A small contrastive audio-text model, trained from scratch.
Training: soap at rate 0.0015, 13000 steps, batches of 256.
Data: trained on short read English sentences (LibriTTS-R), 26041 training examples.
Rows from block 2 of the audio encoder of a small contrastive audio-text model, named by matrix and row number. Rows with one number belong to one neuron. Each number is 128 + 32 x the weight over its row's rms, rounded and kept within 0 to 255. All counts start at 0. Numbers have three digits each. After the name is the row's rms in percent of the matrix's.
After each neuron's rows are labels from the 100 clips, of 14848, where the neuron reaches its highest value: "strongest on" is what is common among them. Only what is clearly more common there than usual is listed. The data: short read English sentences (LibriTTS-R).
# fc1: MLP up (encoder.blocks.2.mlp.fc1.weight, 768x192), inputs 0-191
# fc2: MLP down (encoder.blocks.2.mlp.fc2.weight, 192x768, transposed), outputs 0-191

fc1.307 114:134124140133133095109118142164145081103115131145058135162137106128154102070134113129128146162069138081153139190117148092133167129159116106104217073125127102050093162121092109123162142159210094136094102106065102133112101130131109143079123120146128088139139138129116126073191102167084103185116148192136111128093124160114083088117063157139175122076149137057099089134131080185193126101081097125159112139123090127109107119129112131076145125133106129091185123148131188134133147086113122086155133130149087143136135125175085149118147118109181086151149148104151109229118147185083195143
fc2.307 107:144105209187128120144152111155189104090195180197191086102144131167147138119139167095051101089113181100112142154081162134140095094111092101139065171166086142123217149092157098109144105109132115098110107083146130124110149085116125075152168169114067133166089105074117143139112117119096095188165129153101136115143154110131118102157153163083082072161098120121111129102116173139129144089090086120103131146121102121163121125097085127221097109113066076083095095100154104155110079157158120146167128099136108165123149167127083120138127055105144122131113123148128092105112112098105086127
strongest on: the word "to"

fc1.285 110:183137081119127076149163168145175070130150151175193153151102097140142126108139079143154148157132119127141164198113184094137163172113108203122082122158144148122164132093132074199108172073138149140085076124167158169098172144120099114094157148070131104138148114109126151131117144107137160121146063067137196170070135099149152128130128104129125068177125094126093127118105089134170142155123132109143117135122129128140125124126145130105152176138095082105136134089134167108171103129169163120165160179080118056121113108045106102167172152111088136114079145097167049120163129145199182140
fc2.285 102:108127171031153128080090127097127163207118098142136206127123146129137153139147136118114096139113124137090140099111104153117147159125140029056115165194093164190102139129090129084112121125068126130109123108127165064122138181135135166129124063072114126141170122176105108102191129083103112137078087134133114117107079145132134111138132110137131092131136196229120151074077153114185120183146122079127119164115082131143149115082113113134079138124112133144154101097090179125131138118113157085150217109144130112133117142167155155071170113092142130092121122154128131134073159151110134077
strongest on: the word "the"

fc1.559 132:106165177126112139104122117152157129152179142118133194138192147132144032153093128097111188093112109107164100147179130109106147118102136170114133129000076099127164120078090151100176201109086143145164138168107116166162173092100121148093128168146112125108194165110145122146119141149142107124123128080119143147139112098128078117146164176117126217155114120106118151202099102142115123186121110115118070115131158153149137119117118141178118157071117106086148113127130081095116132112125139144164177128115133108179132148075156098126120083097137126121144089078125146147108116136142113140
fc2.559 120:147101136059113117095166084093182119103144121133126125094150116150146044145160132140125089071117145132119096120173109133120232181056156102108112172121140141120133136208110123150213117125175174115125124134115102180144153147044081122167163170175117189109146150175125159158138083162151123158111119121084138103113148128149127140143171144114094123129132144112125133154123147158128146122175124112132093121101117146150133168168114137117152132128124143125165078101042168157115048149163156167148144145118149182141185103109080118145137114110184159089210092083138097142082119193100139167
strongest on: the word "is"; the word "it"

fc1.172 079:101127123179084221118125146140154053174139109135128141169103108172132115090139140128097132095169160153176150131235135131128169083143159094159123173164105129114120086100128128132170131113119120140211131135124093112122116107137175147119128120065170191167112131123176101091117172137096106136083123099084090210110128056174127139097080154133118161119105134167130123167119112138110113145150068124150161080082111052124101084136140131141091167130107105085182130128100100147153096191068102102119120087101114181069139109199150180143104136137124154159089146157092122134156104091128096117
fc2.172 093:189164148090075160108127113160133147151096118070167106128141100124152128119080159138098167153161059077103185109054110107097172038169138127098153070146138149113145135128113133132128080127124138170153121160119111125096122077130144153141119107126080071162069128105130118172100112080103133166162091110174162152133140116126069160105126138122142171160168108133116181072100149091122102151138104210119167123128124094149137132103152149180120095132198138127170100125091146131141070176146091155048121118134118138149131178157118120111158093069138163109140095115071073200173167165183102136
strongest on: the word "to"

fc1.347 108:132173177106091128094125080146144145130121110126099125103131142126183139097122120098120104111116122083143108176145135134116155140123144124111130138134103191118146113143061131064150137067112104120103088158137182132041118099130123105108165143151156148125150154164104089165138119046111144128133148142118129100136173104166145119119203129120136125173121163186105112106066130090105215102128129140087128115115108068153105151143076157111160155097141075121079164117152171115115126109121213124129081114152028120229188130138125121096151167122107205181133192120104135095117161108064084100
fc2.347 100:160128135146094201146096177067134220101108157144103138184108136128114102136117125135136150097149119081135103124106099101147196081112114141116120132036100115113133082174092135132124129145131121106128164122075081223086173071109123164143136082134192166183193134090133141205111093136063161109129121130155112129105141158158138140183159123106078202095177139126101118142119134114109145067206139114133140124184120130139149167132133137093149163125160142120123095133127088124146157076117120140092127081105184142083142128133120117152054146146126152113173167122122203085144114119145120088
strongest on: the word "is"

fc1.610 092:086117113166093097065185101113154078123153135156126145093139168185180146109174119116101186101118134106122090118142098117171129110188166105150130117096151104049087138111133117112121180157143173153121120145129122137089086155158126078151107205099089129089126090134106085197113048146111106128123117094120134147078073125140118094108125152134175183108154129131136166122115172126155157115189178172191128107183109121141107112115109103129174125169081107127173122121091122147121154066135122127156112135097104071133068105130141161167236101132107119153167112157071133068167165110174160145
fc2.610 088:147151129093135155145121120175149116084186153066108069138149108108110142131094166157118073112106156126114169170094150131156136176219130140110136183054110107105170154071116141150162082148188157112104128120087185122172099089157154122131127088139097151091147122105166119178131191064092183180138130142079158089089171114141134137145125110104136101146093111168187134137126191183114156165122125115126109093119134074109100190130141127149109145099105144139076058164113132144157167115109118117118166162125097081122161179160126059112104120158172138128108117192140091218099164135136153130
strongest on: the word "you"

fc1.731 129:156158181087106091122097128174142125120134141162091131152114127139185113124122149152097105117128132153102174176086133121139117170108111113109167128122082212076087164134087131144078133080169146119043090204196162093122123224093073151090184155123134139077100064116133164176169113138099130099177075123132148154134153121135150106157111115140143123155151154111116132098092082115079069110122102117104086160084119109123127116101196075121090104155084105106143141145119156142068107171126137165187125130107113140126105086096164089159130086087132140137122112124165084168125223157105113139
fc2.731 113:164082101118126124126134170120220105164187133124196176178138112091162114147188128114076135170200092166120132135107122109158093097119113174113148138150139124159123168101097041175127178125095131078179151156160191104158125119177142131155077133047094106130101202074150157157133139143145132123124129144132130128155112094166093107137114146111125134164144178144147191146182113141173156131148212055123149122134078146120158174186153095133134123142138092118188133160102141150113066173157170116088157153103127139117144087131136134097131132094126193099085089138148101130128165143125097135
strongest on: the word "the"

fc1.536 135:130127176091162112136219128173089189120100135122165135115074132207144109167127134118104092121114135116079174160098161105085176131133115108160140176162165109123086142123141129109137068078083122112120146141187165174111150160166137111129104141099159123084056113130107119157145176116081076145139097080205120140143099200136122124130152173226132165189126097139122108133130173168117116090108107105137138130167082100173112087168131143156112077180196138118128106143148113143112166204091105089134123129135139150123136062121103114065142104140118175134148066128110133169126114170164118152
fc2.536 116:130088111135088120159079136102109168158092168118129128159102123164116128163066152106196143173071141153073070143128187072157122145114048106159094128174118107119132082073166123139128144135146134123091173122101149147082100149116113152128159099110130146150135091106092171130081129094130162133118159170086060124198124037121107126093108105189082108097126185118118085154097133133091106154112140158125127101059127071101161142164148155094124174096133125059138133126110152149120123121097136125110124084148142116152172149255145135122113166175133111130146115131089103059139098123128163147
strongest on: the word "not"

fc1.51 070:157111118141111133082094080149153173102118110102129122132163086133137053187136113169141145074114169093076198130162086140164076101169139147142130121086100162140129119131093095104127093127146107117121153132135102145133177166122116046107142055190141133123145133180142170134118115126107169139247119140150064139121080131133147163178155175129126146204146205096090094136166137143105102160122156102136162104084148165125116122144119153126141125128125127069180162119142151125123124135130169149195126168099153087159201128100193126154155113101191147132131129109175124081080127183174111128
fc2.51 080:115132128142106143163174130137156152142152127128114083200140078139098131137090111119112217128194180114080148170090111113154153140099151155169127152161138137111132229176156128117125165142163174148128125176069111119111112114204142094119121140144113128123064132132151122173160126128101184110150139123114162058136121123164136095126132096140110135163152115070182135151139073070171147135137089156185142152167102119164170138149128117130155146141099145176194151197152130074131127162144129123128143122139130113063115172162101128061142123139125177118114114119175128109164255153133172079
strongest on: the word "is"

fc1.535 120:120105216102118126143118255128108129140134131127121090123138106096083093113097142119140083084127118132079171110134136040150131131118115173121118093181138136099126175149097150144098088152165126132118111128087116135154159136122165108118130100138159131112191155143142167131166036198125159164156116137164122160112130122144077125167122086180121124156125149147183132046109144159154191045172137104081119125128121187107085161137126130143088159150146101131158105103151089079104136171144176128156137126131182078059091150121124135108128163151115112140088104137129140068170114068112122069
fc2.535 119:114132143108118154147097077121118138094165100128091120134132097118161077202122122099146153144132187105147087125150143150108157203071105146125147149121093176156107068117166159094103159132114130116128116128145113156180125059196144106150168076075146088169139158128100168134160107094019103133145133175111125139143087133145134156110087143138133133162154154129154110153144122134168147112166175129125079137163081120118203174146133124128141162177180095093139144049061238157102086148161100116154139142129182143074154194113161130127098150140071131125174169119135168112150108156126149130
strongest on: the word "is"

fc1.382 112:102189126104095182123111125126158114127105079058111125123077099127074089099140135192091161105079131066145142081140186154112144089132147105102128148131105151128124127142123122175128138162163129125123134085183123156135134119078135132122124067121134097107156184115109152117185186132138099091127163120125144122100132155055122146150136145132059168143132114059125103141115126152134129139188096173145116130098099067070152137142153118134151158094255177089150183135086144117127163133132092109122112149143088082118117092146113057145093101152114109100099127117115120167216084090113150127
fc2.382 108:115142146148095030080130130106142159128135127156134144072125066111129091152127144135115167110140132119109183116107157106125134089173131162161059176089167143187112131112107145200188173124126155149169127135148153109108120115093066126127119049117192113141112088109160145134138106159161112114066115074179162113134095128089149126044138153160172132134170108149093107113115112148146170155064122114138112072137128140106121082162101085129133081155094117128178151132048117105161113095191122106068113142105153154101115072130166127049133144156194139079168131136125099181135157119129156086
strongest on: the word "what"

fc1.358 138:120132119111106121115143127086097141180137100107124127122148085108096129176090109191136150107068200139107210110133128144118189138105155124095175165155178184063163135150143076081144112101090133105106085062102185148195129147116150161106127150097154137163117127159156116108146067127136142136164180110064120121124069129117090113133191150120179132153117173028117186075079136102118085132104146137173157126136044121133132084137103113141112113124210134118134161112174115117159113112164127187076130119191116127111131100161117182126144102154178079153125134085127144122139127120125169139
fc2.358 117:107145123144040132062146092136115159186164138135158154149118141098102109139157155203110178143183041083103148130141072150130125112102113115083121138091054143073111058139104110143127142160096133139142088133165133141146145088125126126077170128098111131148118170162064146128127143135129173112116159142132124113086099146186166100023151111157099112115088091123099148042131109096149186122101090092134120151125207124114138116147128154152074194179165141174159105148107153057100128130134153164153135138161123113066131110152123154139141173104127134164141073108162168143105123160097153149
strongest on: the word "what"

fc1.31 086:135144219139079106048131170168127149081114101159126035136122104131065056070094093086127113140159073109133082063103107130116165123108130121100123160158134141127102122121048111109136137101089168098098134129094127124120153133095123083124105132110118110135211149135150104149115130135131158145094172130162116123128174149057113109091083090160067056182150177154084106097125142084126201100124196139081128163125141092156085155099100131112131112141095078145191117130084103128084149141128152119130177138102175130096150132119109139123093155117115130098134193133147077169163162135128152148
fc2.31 098:087136102137149192123140206084125082141139111119089093172144138096131119171176133111137111140142122130128072171146144071138095175123135140191145107116112152134152156151127180112188132167174032118147120144169097119172059131089135125121159161144158106141167094143121119125222122118102126193118134140092130105104098119156131162149131180157140126145125178122133149128158128163153178132146130110100092124088104169134156169141087156114164179109132176136080114093113160110121115085123049185133129069038112131123174103051156185141131118169107119084156149127116160088115135120064076096
strongest on: the word "is"

fc1.444 098:113098090169064114133122119120127105190152120107135130178104180118161141059122128188118126135219111148111128083178159110129139070139135114149201142173161103093148111074168100156130122138174097066191120138130041129136113120127127105120150153150183108118112172130114151166082099093091135098175130146111141154109120125107122148135113106110083073153123080084156102155092167140135083195158055176099116083169112159131142140103106112153130147132126067128126135102071066102150167098113150023106144108157127203103153091115132130169115150135096145086134144110106112103165161087151111128
fc2.444 098:136142113139079106089137134148139162138149091075169129112059100079127130111120161129140188135182159133126139125146081106111139145136167079162117113152114129148152128096157128126127177169136113139183056136120135115121107082126124174156115106139093093078107130136133109122081149127080124115151189137093127122074118116128090173153152150136162134138059043097180130131167131155194121254089081153105137134051155149078142158145089097133134090140152097132159130096144116163038114126136091063056105107086105140156125093135085046160119085082125144150082157120143109146133099132131125141
strongest on: the word "to"; the word "be"

fc1.115 086:067138141122108124133130168116127102154117194100124115116070123158070076122055129058129070125135112103049127100109060156135138076105138158124142097150114087124121120137123097130100169137143141065136125148092123157161124148129090086080137048148131122132248129132114165070200099116088115097157148156115129132125152163116134127082124125098104122175129166123128121134175108122164140100128147137095076167090081129107090126139142086172111196128210163138153078096112120091065103069113148141127178131153151094172070137122078117153103145138098135095150124121132126138045132140143154115
fc2.115 093:118105117109141122057053082141105134151178123120108081107097112084126148140202108116117148134080127098155095129124178115136107124181138157097103123171110105139164121164114153099181120160111125128143128111150147163189116111081181082122185145156189100148119106162164135113123099088113140177106122133123097118143135138178083153108102215124109148191134101139072113079102125179163121137131077111119099058129115155110225166147091105131145064088112060068119123117055150069104105128157141075138146147118114130094062128110129148150168176140153122134191123115120126135065122116092121074
strongest on: the word "is"

fc1.286 114:098138103068113104167130114139134143113030138102121126126077103173070137142173136125061124124133075089137185125117116127080114151147074153102106105132105101120077123086126103157156132085125104140123112117076175112119154139076099098156119183100079138076126177109089184147222122127124126067134132135125125138187129140173130128121128148091101144119152152129131094096105147082183103108173113099154137127099146143121105104125095163144091106062179107109135061118161127094218130086129151126154094148070150168129111170103054194131156135177118111122145178136076089078129064136145097120
fc2.286 111:140207104101163143155131135151149138105106148156119149118144145094131129110144133145120163081154106076120116104174127126079106144112062093105146138131114122142147083112165161152137160098082136169128172120155137112121161110079144115095119163095106133198194140157098079101163089128101164109087128118169160125195153177144198119130255100147165161132119160092149081107120118150134067156132152141152125094154137163124113158182197131159147065129137133101025096145169135157139114148174097126083118092128101091101173182165087178136128104146169078151098130107145122141115132119165055147
strongest on: the word "said"

fc1.586 107:163154160190090129142126132131145117142107143152196186126119120096086116084155145168095129135148102162144124128191059123141158097125127204147150136178135129119124103075122126161168100121108173127222127104165095159084089076110153120116078058080090099223196143136144120083061132138072076119119115108185167127127144117166095155128077129152197061099135120170182125131106120174135143142162153164128114132087145166126095163128136123156169134127158081080127102132091124083113152164108107119113115133128143168159130134111107120144082094091127096119119154220096151128115164127134087137
fc2.586 106:165162053121074079135103161169170084182129147113149124130155111087138140108118101172063126138146154170133121143162098136114147154121113150121127127127118145070228119164090130094133163195128117081180141115168121095141134119209092152126114128101095072126146169136099120174081112116076130084131150089113162119135159120094156123197137064112195127131135111165165107136179137089167079138098073153144190128138138105153143126137098150127155115138131136087142134157153104171097131135129168109047166167142159145183106080177070106074139104092103115126166097185063118128103102128126080160
strongest on: the word "to"

fc1.276 099:167142078216042169142127157154145161160116127182060176143155106081162057136104137181119124126146174127139086131094129175105155170117117123124118149152150148112136124118122136122123134094109195138112101147134207155087162179134116105137137142113153125205155123154107121111143153181180129115150111138166148075165160110089058122193129159155091150095114075080149113122138233088150113140147142141098100129107123156115084153195134100155128151144119126163123069114053091138194154151144133094126154175110145079073139144149112129152123145126147142110108154094122107192128162104092151144
fc2.276 101:142140167163094017107096139055140135140127128096117081145213164120134159155096216149057049104115125184117115083115062121177145104128156160111143183131118122136117131190150164138138115109104109165160130091189157093096020108164082150129146064134145101126139125132106133117126139109140143185133125120121175144127107162133144086124119153128137120105134114127104146056125106170198068108168143143124149129115123128053127092103157146134158136153101089115092166114129125127180153161098203144145130135140080181152135150081139120085117128127110143146114144153106149136152128126086167083
strongest on: the word "to"

fc1.705 104:093076137137070062176109111115086131098121114125165120132175070181153137113057108103113146096138233127136090122177166128093097134125206144179079087128053174139128195129068122128128113113098156131140128128104169139093109081103078126153202083129133115167109138121159127175125119181108107101120187128121175129156137135145117086118092163135101091155120135073118180134131142146134134098115145122148153169131140169130105168103197123110148116111103097059167143162127093122142109151077123187183154173148121149114165090119137180161127081107117130106083128142183140090069140127160090122
fc2.705 114:136154110037115173089123138139105161150134113109143144142093091107172102107102139084097112132157168145125151101112112148144162123116123136110139144159136149091125111130112085167129132131128062187147115119159104038117162132136146135164116078179116122137159153118196127129170136090131154119173094111096162152116190146127120150143126108155054164101132102173159141090115125161148139126113118132183113151122151115087100172106099163140244087144093132078140093155100156093154145170111112147120136119124139082119023123209150147095016128119102152122078184111083120136153154088179172153
strongest on: voice: male

fc1.360 095:131157106122159109101109088087128094143124134048119098130152111153146120166128112101156186154119110138073133116071176167176127133135159130158215089140093136137126120108173115103111149169157147135117109216121129135192101135141114107163119065148031126084095137178126153127111126145118209137132131149106142175134175142139130114126143139148153156200114141120052136157120140143143104174120132133131170130123155184107132146165179095170139181027065208100143149119152131092162225127161116102114116156067127095126142125084121155096073146138164141125150164128139130099125128139126127085
fc2.360 092:101147045177116099100107065159151066091092149056116193090133105116194103097130158158099133151110180111113166096096125139130127186132117102160151086094117124133128130132150129129053120109126127111052142139139095102099113128163120095089099127123073063171097110173100113160126105133117137125134107117157127104137177077200122088152123132112137104127131203122144130201117063109169188176178169155126160111067185118153140124136112172089130176127124161155123132133119123092124130104121137136153121137099129112133144176077179151046105136139130069156068141120143167097147147120086174079
strongest on: the word "you"

fc1.596 085:155138140141095217142103115169126094116123142183173104101070178132172104130069129122158151104103105147097095119072112115115130125154085085136137079140134120132095146155083115111166073112136101126127111145095149138206176083140137155125111138131196115137161127104159129160133159026115121148149146132119183102142155122141132198162133138076117102131068082102123135096145125075067152107157141149104147122086150120131109140092095123090134085102107119148188132093089088075103137123146187098086096098106180030116188122123109129163147097189160156142126130195086113129103201149110164132
fc2.596 076:143092141160083156122092134114063146135120086080125095200036157104079168127149115133107089113175119106056062133140137138178118128130086176110149146118228124099160109088136128126147109150112119123146132116164170129086198168119130130118131155149152125152119124088095192142129148092095156071114141095172112174164127121210159152134129138170106128154123140075120112119093194152165137090172157190174142149122112103121120125129153092189104133140082118094128122168135099111183133167040147103117135109132122151132133166114126166183122102131145104152131085130074169117190144121187180118
strongest on: the word "you"

fc1.448 099:131125123097148134097162177174127167111065133137230174118108133100147102125158137092152093118097142123142172107137115089100091152183102131155137142118123143119139110084138108173180126151157122058095173166119123123143117169163117101148145122162121112172142151078119106163162177131091113095173200127137105142146077091129161134129155130098106163151116129131093131125120129117149182118171066138173105111156158099117101114090177149148139133079180083090117191126122121051182177100151031113067139170089149201159124130131154106164147147149134077136153155142158070074176122184137078148
fc2.448 097:112204177188184064190101180090142148128118123186110169150136139130118169126123130161129153104130121133151106121150130142123103134186068147202169141106103125128137099128108109156108132088163116133099154121063144117071152117094128094187118145151117158141116120122107115126138147109109130108102167160151130152177119139042117114096113119145111181145138151145125062164133130076158137124125112102113121112116168134158187164123121219154098114121138122063043070183115182148086163111134153169131132173103123041166085130117117163084114108149120136129111182139044145111143135127169056104
strongest on: the word "said"; the word "he"

fc1.441 078:153115119136118130124119127185090115141071144153148141112101072070125158117156107109108122088120119092121160142168172134149146116126181138088110134182183098114149146146125116135079112111129195181219139118143109120197100121133156126167147159133152099112235144139090126140092124022167134085085153172127145158115146126116074121120182112187192097106132138136123126130162111136127123162183118154142141128103080130199114158182060086111157131098186131113131128148153102084146108114134124137146169125168124158107112100157134146095050111138201110048149118142161178109125134092135136073
fc2.441 087:188124087138118126170085158144177112099123153135151142113167169087073121143210171144120134101121131126101154120135104217131129131145109155133115102149119116157129115121134140181123137147112153094130143066092079139117094120138095185213078109066183196133122181110087168127103101115102127141058133128190156126056188130148142089162124142126126097137133152200157143107161157127148150166076093121133123164162141102092128106138146093132087105153203141124155098133148025145184135143076111086109166128150143136091162143090143063182107106139095165165132086120100160157130144137120158128
strongest on: voice: male

fc1.101 122:140115139141115127122122121099159184077110102104129093125189108152157146157167172126098087132148108189120156104096106211067175145117150120062117158070109118118160107106118010175109153131099187107142130186129118091168107093106141083093132157194140097131136173134141084103160129091135120119132111133123173144111147152108192231119093094126130100120125140121124127080083136104158157204115090098127194090113087118140129095143174183115143123142158124097133169097138143162111090126135133170180141136182154141110130159139107127208103117187089159137115125148119160103062117123128163115
fc2.101 113:151101140119139160168083178158098110145129138128089183073130159094167089139152107118124115122125082128150162127174109136162085095108057137152122087118098130159077159135129140156138154106069094118105120174196162147127128122191090174141118134055139151136111121160127113118101160106140068182123073068129161106129124143127101113088107105136185132131126199137133109160186164140134151136172156060182133125110108112135143143128173097125111107162143126162135079089118170125159149078148119172147168048143138070066192113119123060044132115128144118101087164119112199145097117114130205121
strongest on: the word "said"

fc1.625 119:140147112136132103164153155096099147154170138088191185124120094150139143131097187083110162156134157182101134146100106137146103097139128124134124145134125053163217129145056097066104055125082159139133097159105074143121153111130122149121055103162135089109139174140152076138120121106094124145150080161162147105154079144041123143131184142172121078178133082122092167135099161132091152136148113131104150107119083156108124142124122183157115118138164126179134081138156078136131235137069139110122152139122133100134114119136099161114078071102139095131093158119132185144099157150100141225
fc2.625 116:154167128060131128160155103140130113103121136111128197088145144118127104163195101159187175135178149074154151083088130123075146072190088206082095075160197175138194096161106111134124137105092077116142104206127159180089130090073112116128098145123151123133133114092155127138131069141112122148183150183163120137134124148080153091099124132159131133057050116112157164159123148132101117136170145155065058124155112094144109125125136133145139132155133085152152148106122136156140122088134118208107160112087133124077122119135133090117127128080045141184130098140137150100140154109108092138
strongest on: the word "how"

fc1.168 130:113163170183118092080148144155138191104174136129133106178185126108124147080097112116119164146143105116082088057123122114152154149095121080126109065077083101150134163136116192161124073122095132105181162141130103104101159072195122106125108156149103078052130192180132149156178105081128103081202157090131176117170134152192168154134062128145139138130127133123114136075164101157108132146169115080059105133094123140117117168153121172115125128174180085155144128119199160140079173100087133139166112134137141152137157123098107146145134103133126196107069147154165115138162128143133112169
fc2.168 126:109148113070177074106149069123092125173088153190118086122119114086089087137134129187152145121189062131134145082114158119180189156116140058141066110120183083145116114113082148168136075126129134128167037163182120138121133061087105139129108149111182119133077105086081149137090086135163087132096125098114115113130145130215103164125096150098119187137138126142128159115147117151144136128115160125132090157129152160119124182141135124161127125070193087155098078052156110131130133078141113124129136124147143150113139091135137068091106157138105106122134055138138093118142197086095164161
strongest on: voice: male

fc1.419 110:129144099073120134112081126120171095145118087199136157128152069080088124113166182162143188132136143130127192077101101164097111130131128115135106112128095151080128132123068154198102097087159121174099153165174126151113085141105094121150157090139047123112153103129110149142122174136153133110116090123200138115099167131126114070175180135120173143157165126093071117119092166127134109125145118168137166118153183096142173181153108091108113142129076077129151123111135135148072074157142158130129135143149115100146053082142177086113170207149081123160136150129178050118134157058118124077
fc2.419 100:142125152124122072171141028136113156143118192148134190125138104146053105129211169099121144154182096108133171162132145124102127121101161133172130147120152118146128111129114133122114090186072119125110104136163120108130176135075152093126139094111105128140150121091115154136165185144171120080098100167129143120147145121138127114131188115171097130170128095101117114133088150176135124201093182095093123155159215156175100054167085073127124128095186081080135160128121137129135120164140155107180165149153115125127127202174206074108120121093081102100137138136063088167092107136136161130
strongest on: the word "the"; the word "but"

fc1.692 101:067133096142129125147139153098109150117163143175124128124104126186093118100131120131123121121134117126139120068157151086179137139200093139141087138185126094088130091181139097182117161117155129097149143132094118125134131089140090069092126191116126128158119199145076225163200111134080104205113173147112120121146112204137113144178182059120101181116135098063128127076124107145136167111200124168102130098126164134110086160168120117115162127084129127099137122125146144095124173068204155127152100127117156157092117148129053164162160156122116122159090068176133129154086147111144123087
fc2.692 109:129127110097126117117136157153174114155082131136136118072126146068124091100173195194127127119126110129091099117181202147059120120181116088128100107098057133165109139070132120097097143084150105164146131106066049150124128143104123145105129148174175164131118166103150083128195112076121148094127176200171122134132107110135124090185140180141107091194142095132134126198127139083148136124128122193108084102096174099096122121145155101201142139113162117126077085106108135215138154151132136110170152078112114106145142091111080180118155133109134122162101201126114083165111127117146096117
strongest on: the word "said"

fc1.96 112:130140136148175154128115122098152054077128128127169063118050147105132128124118080132112116131060142093149114101078121117124130139136129082140109078147141114087097113117139140169134142125154139032100073082121097143180084126179134097176100113158117097131112098133138155146163141151130138100119100130135131116140135115138143118051136086060236142130137101117111055101120111098128137140100167069127096148100114118185132133147110128115095082139131087075144131142058101161147143093111136172128255122177177091130142099153129116127116118192125130157146127156079155117059088117147097114
fc2.96 109:156141142127079176161112154163108120125120075159160158158144080164108149124099063137127137136161156121136117070153075150111136137165098133137061126161118136160126051054104080187127188097139102099147149138174116110110156123109119136097181186131110071113111127129136109103108135136150165128123091193186129167109162088145157103116131120164145123136131108094140136177145138060106134140105127122113075160078147110161193112167179150127116068113123145160084211176153099151144134106139102120122175087143090129113134121151154191149135032121204166148091112091180148075101069137134127155
strongest on: the word "said"

fc1.410 118:111203178134140086132133150151138155101092149133162104125095171096170153142125104141096170135167110085113099106159165122142139095126107073099128127135163145137171072206171177077142130084087130136196166120081156176101128140135105100127158116157112207168141027112124113087136145076132171146171109157113137205053142116123136086056128134120160125173124108154109127112044126130129101108175120136137154136089147141123090147091101116118138153121122138079193066160165115109130084114151123144131111148163109098204134123160104103182142113161153202094129159115136086142134169117156104110
fc2.410 125:074130128139225162173134137145147115104131144145118104135026098135093144127163103197152134130135135109096129103106068138136123190113143149150122176062103102117137104117123150040117104138187081164127079121175164134094141130163129133135144162164118218136172090087140123135097106116086118143199171115139074169118143140136128061144125106115150095066104084059096135111154116147120063133158124143091149176138119128096118105193128132050087179062067139136166126164097171083129138067115140116068133136130132077118105106125142114125139118108154140162159124137150114141121128131145126162
strongest on: the word "you"

fc1.501 109:188147176181077118146143105110111196142156108161103180115147113158225087143124129085131158149122199192136125145141082183123124116132135135075140091166140095121100109139120136081099097163149131106124116125137180101073133144135100139172105141110097054243175130109123133102114105152163107145165161074107159139058121113156142175100130199111151128069117111148093136054115179164091142135061143142142125125102105175110093132114168124141119157075118126130117160157111126139150134152095172065117163151160132161119165133086099095127145119158099159130141156195087122152101131173089125099
fc2.501 100:160097129194132070083055127155091083183104143120143114104145218124105107120122191120104117141107140155135134131170107125134122109111136167107111125122098149086131153128091068140129088141133129097119112090123131097114059135156131137150148068139153095161157170161133074146104134132100118122093108101112146134095157083125102151202132130060103119104152031084166112152122234106154113126163085161117108141139169123119101138121135108104129126186100127117118179111138140120180113164125084193062098167160120169175090103188149152153143157085100065118125098183124132178151141110079141071
strongest on: the word "to"

fc1.84 107:083171143159122082142167159110104192044102160151141129165147076149110128126062100196121138074149109103104219087139114111111125129121146061155119147145110106177130091207142143196136096156167092126127121108118085127129124067107147098151128137119160117142138112128161172130137151082100145107155175168160124079093158123138111135100109163127114117127088141130108105123070176121167127115103135156076043117071230153077133141122122086106186186125110151167100120119106161093115080067131114158129116121150092108120113090126150108118140121068131124145101122063204142139144114143110124102
fc2.84 110:090138094178086095105089131101151108104124107157170131161121093093142110140116107132119153056175189131166166101113123138170186140159152140128134067139144128166146143139119126119077193149117091154139079143068133156148192131151126084130123198165198116125125100112140127192143141198141165100155146127164139121074066134093156100110139101134138174180116123082175093127102182032139174165133170169164079105158108132139154148105156111094094087125123102145144164088051141091106096150128066122132159138095122131137080163137191110148107101114135097160109154128103126098127131142041155131
strongest on: the word "what"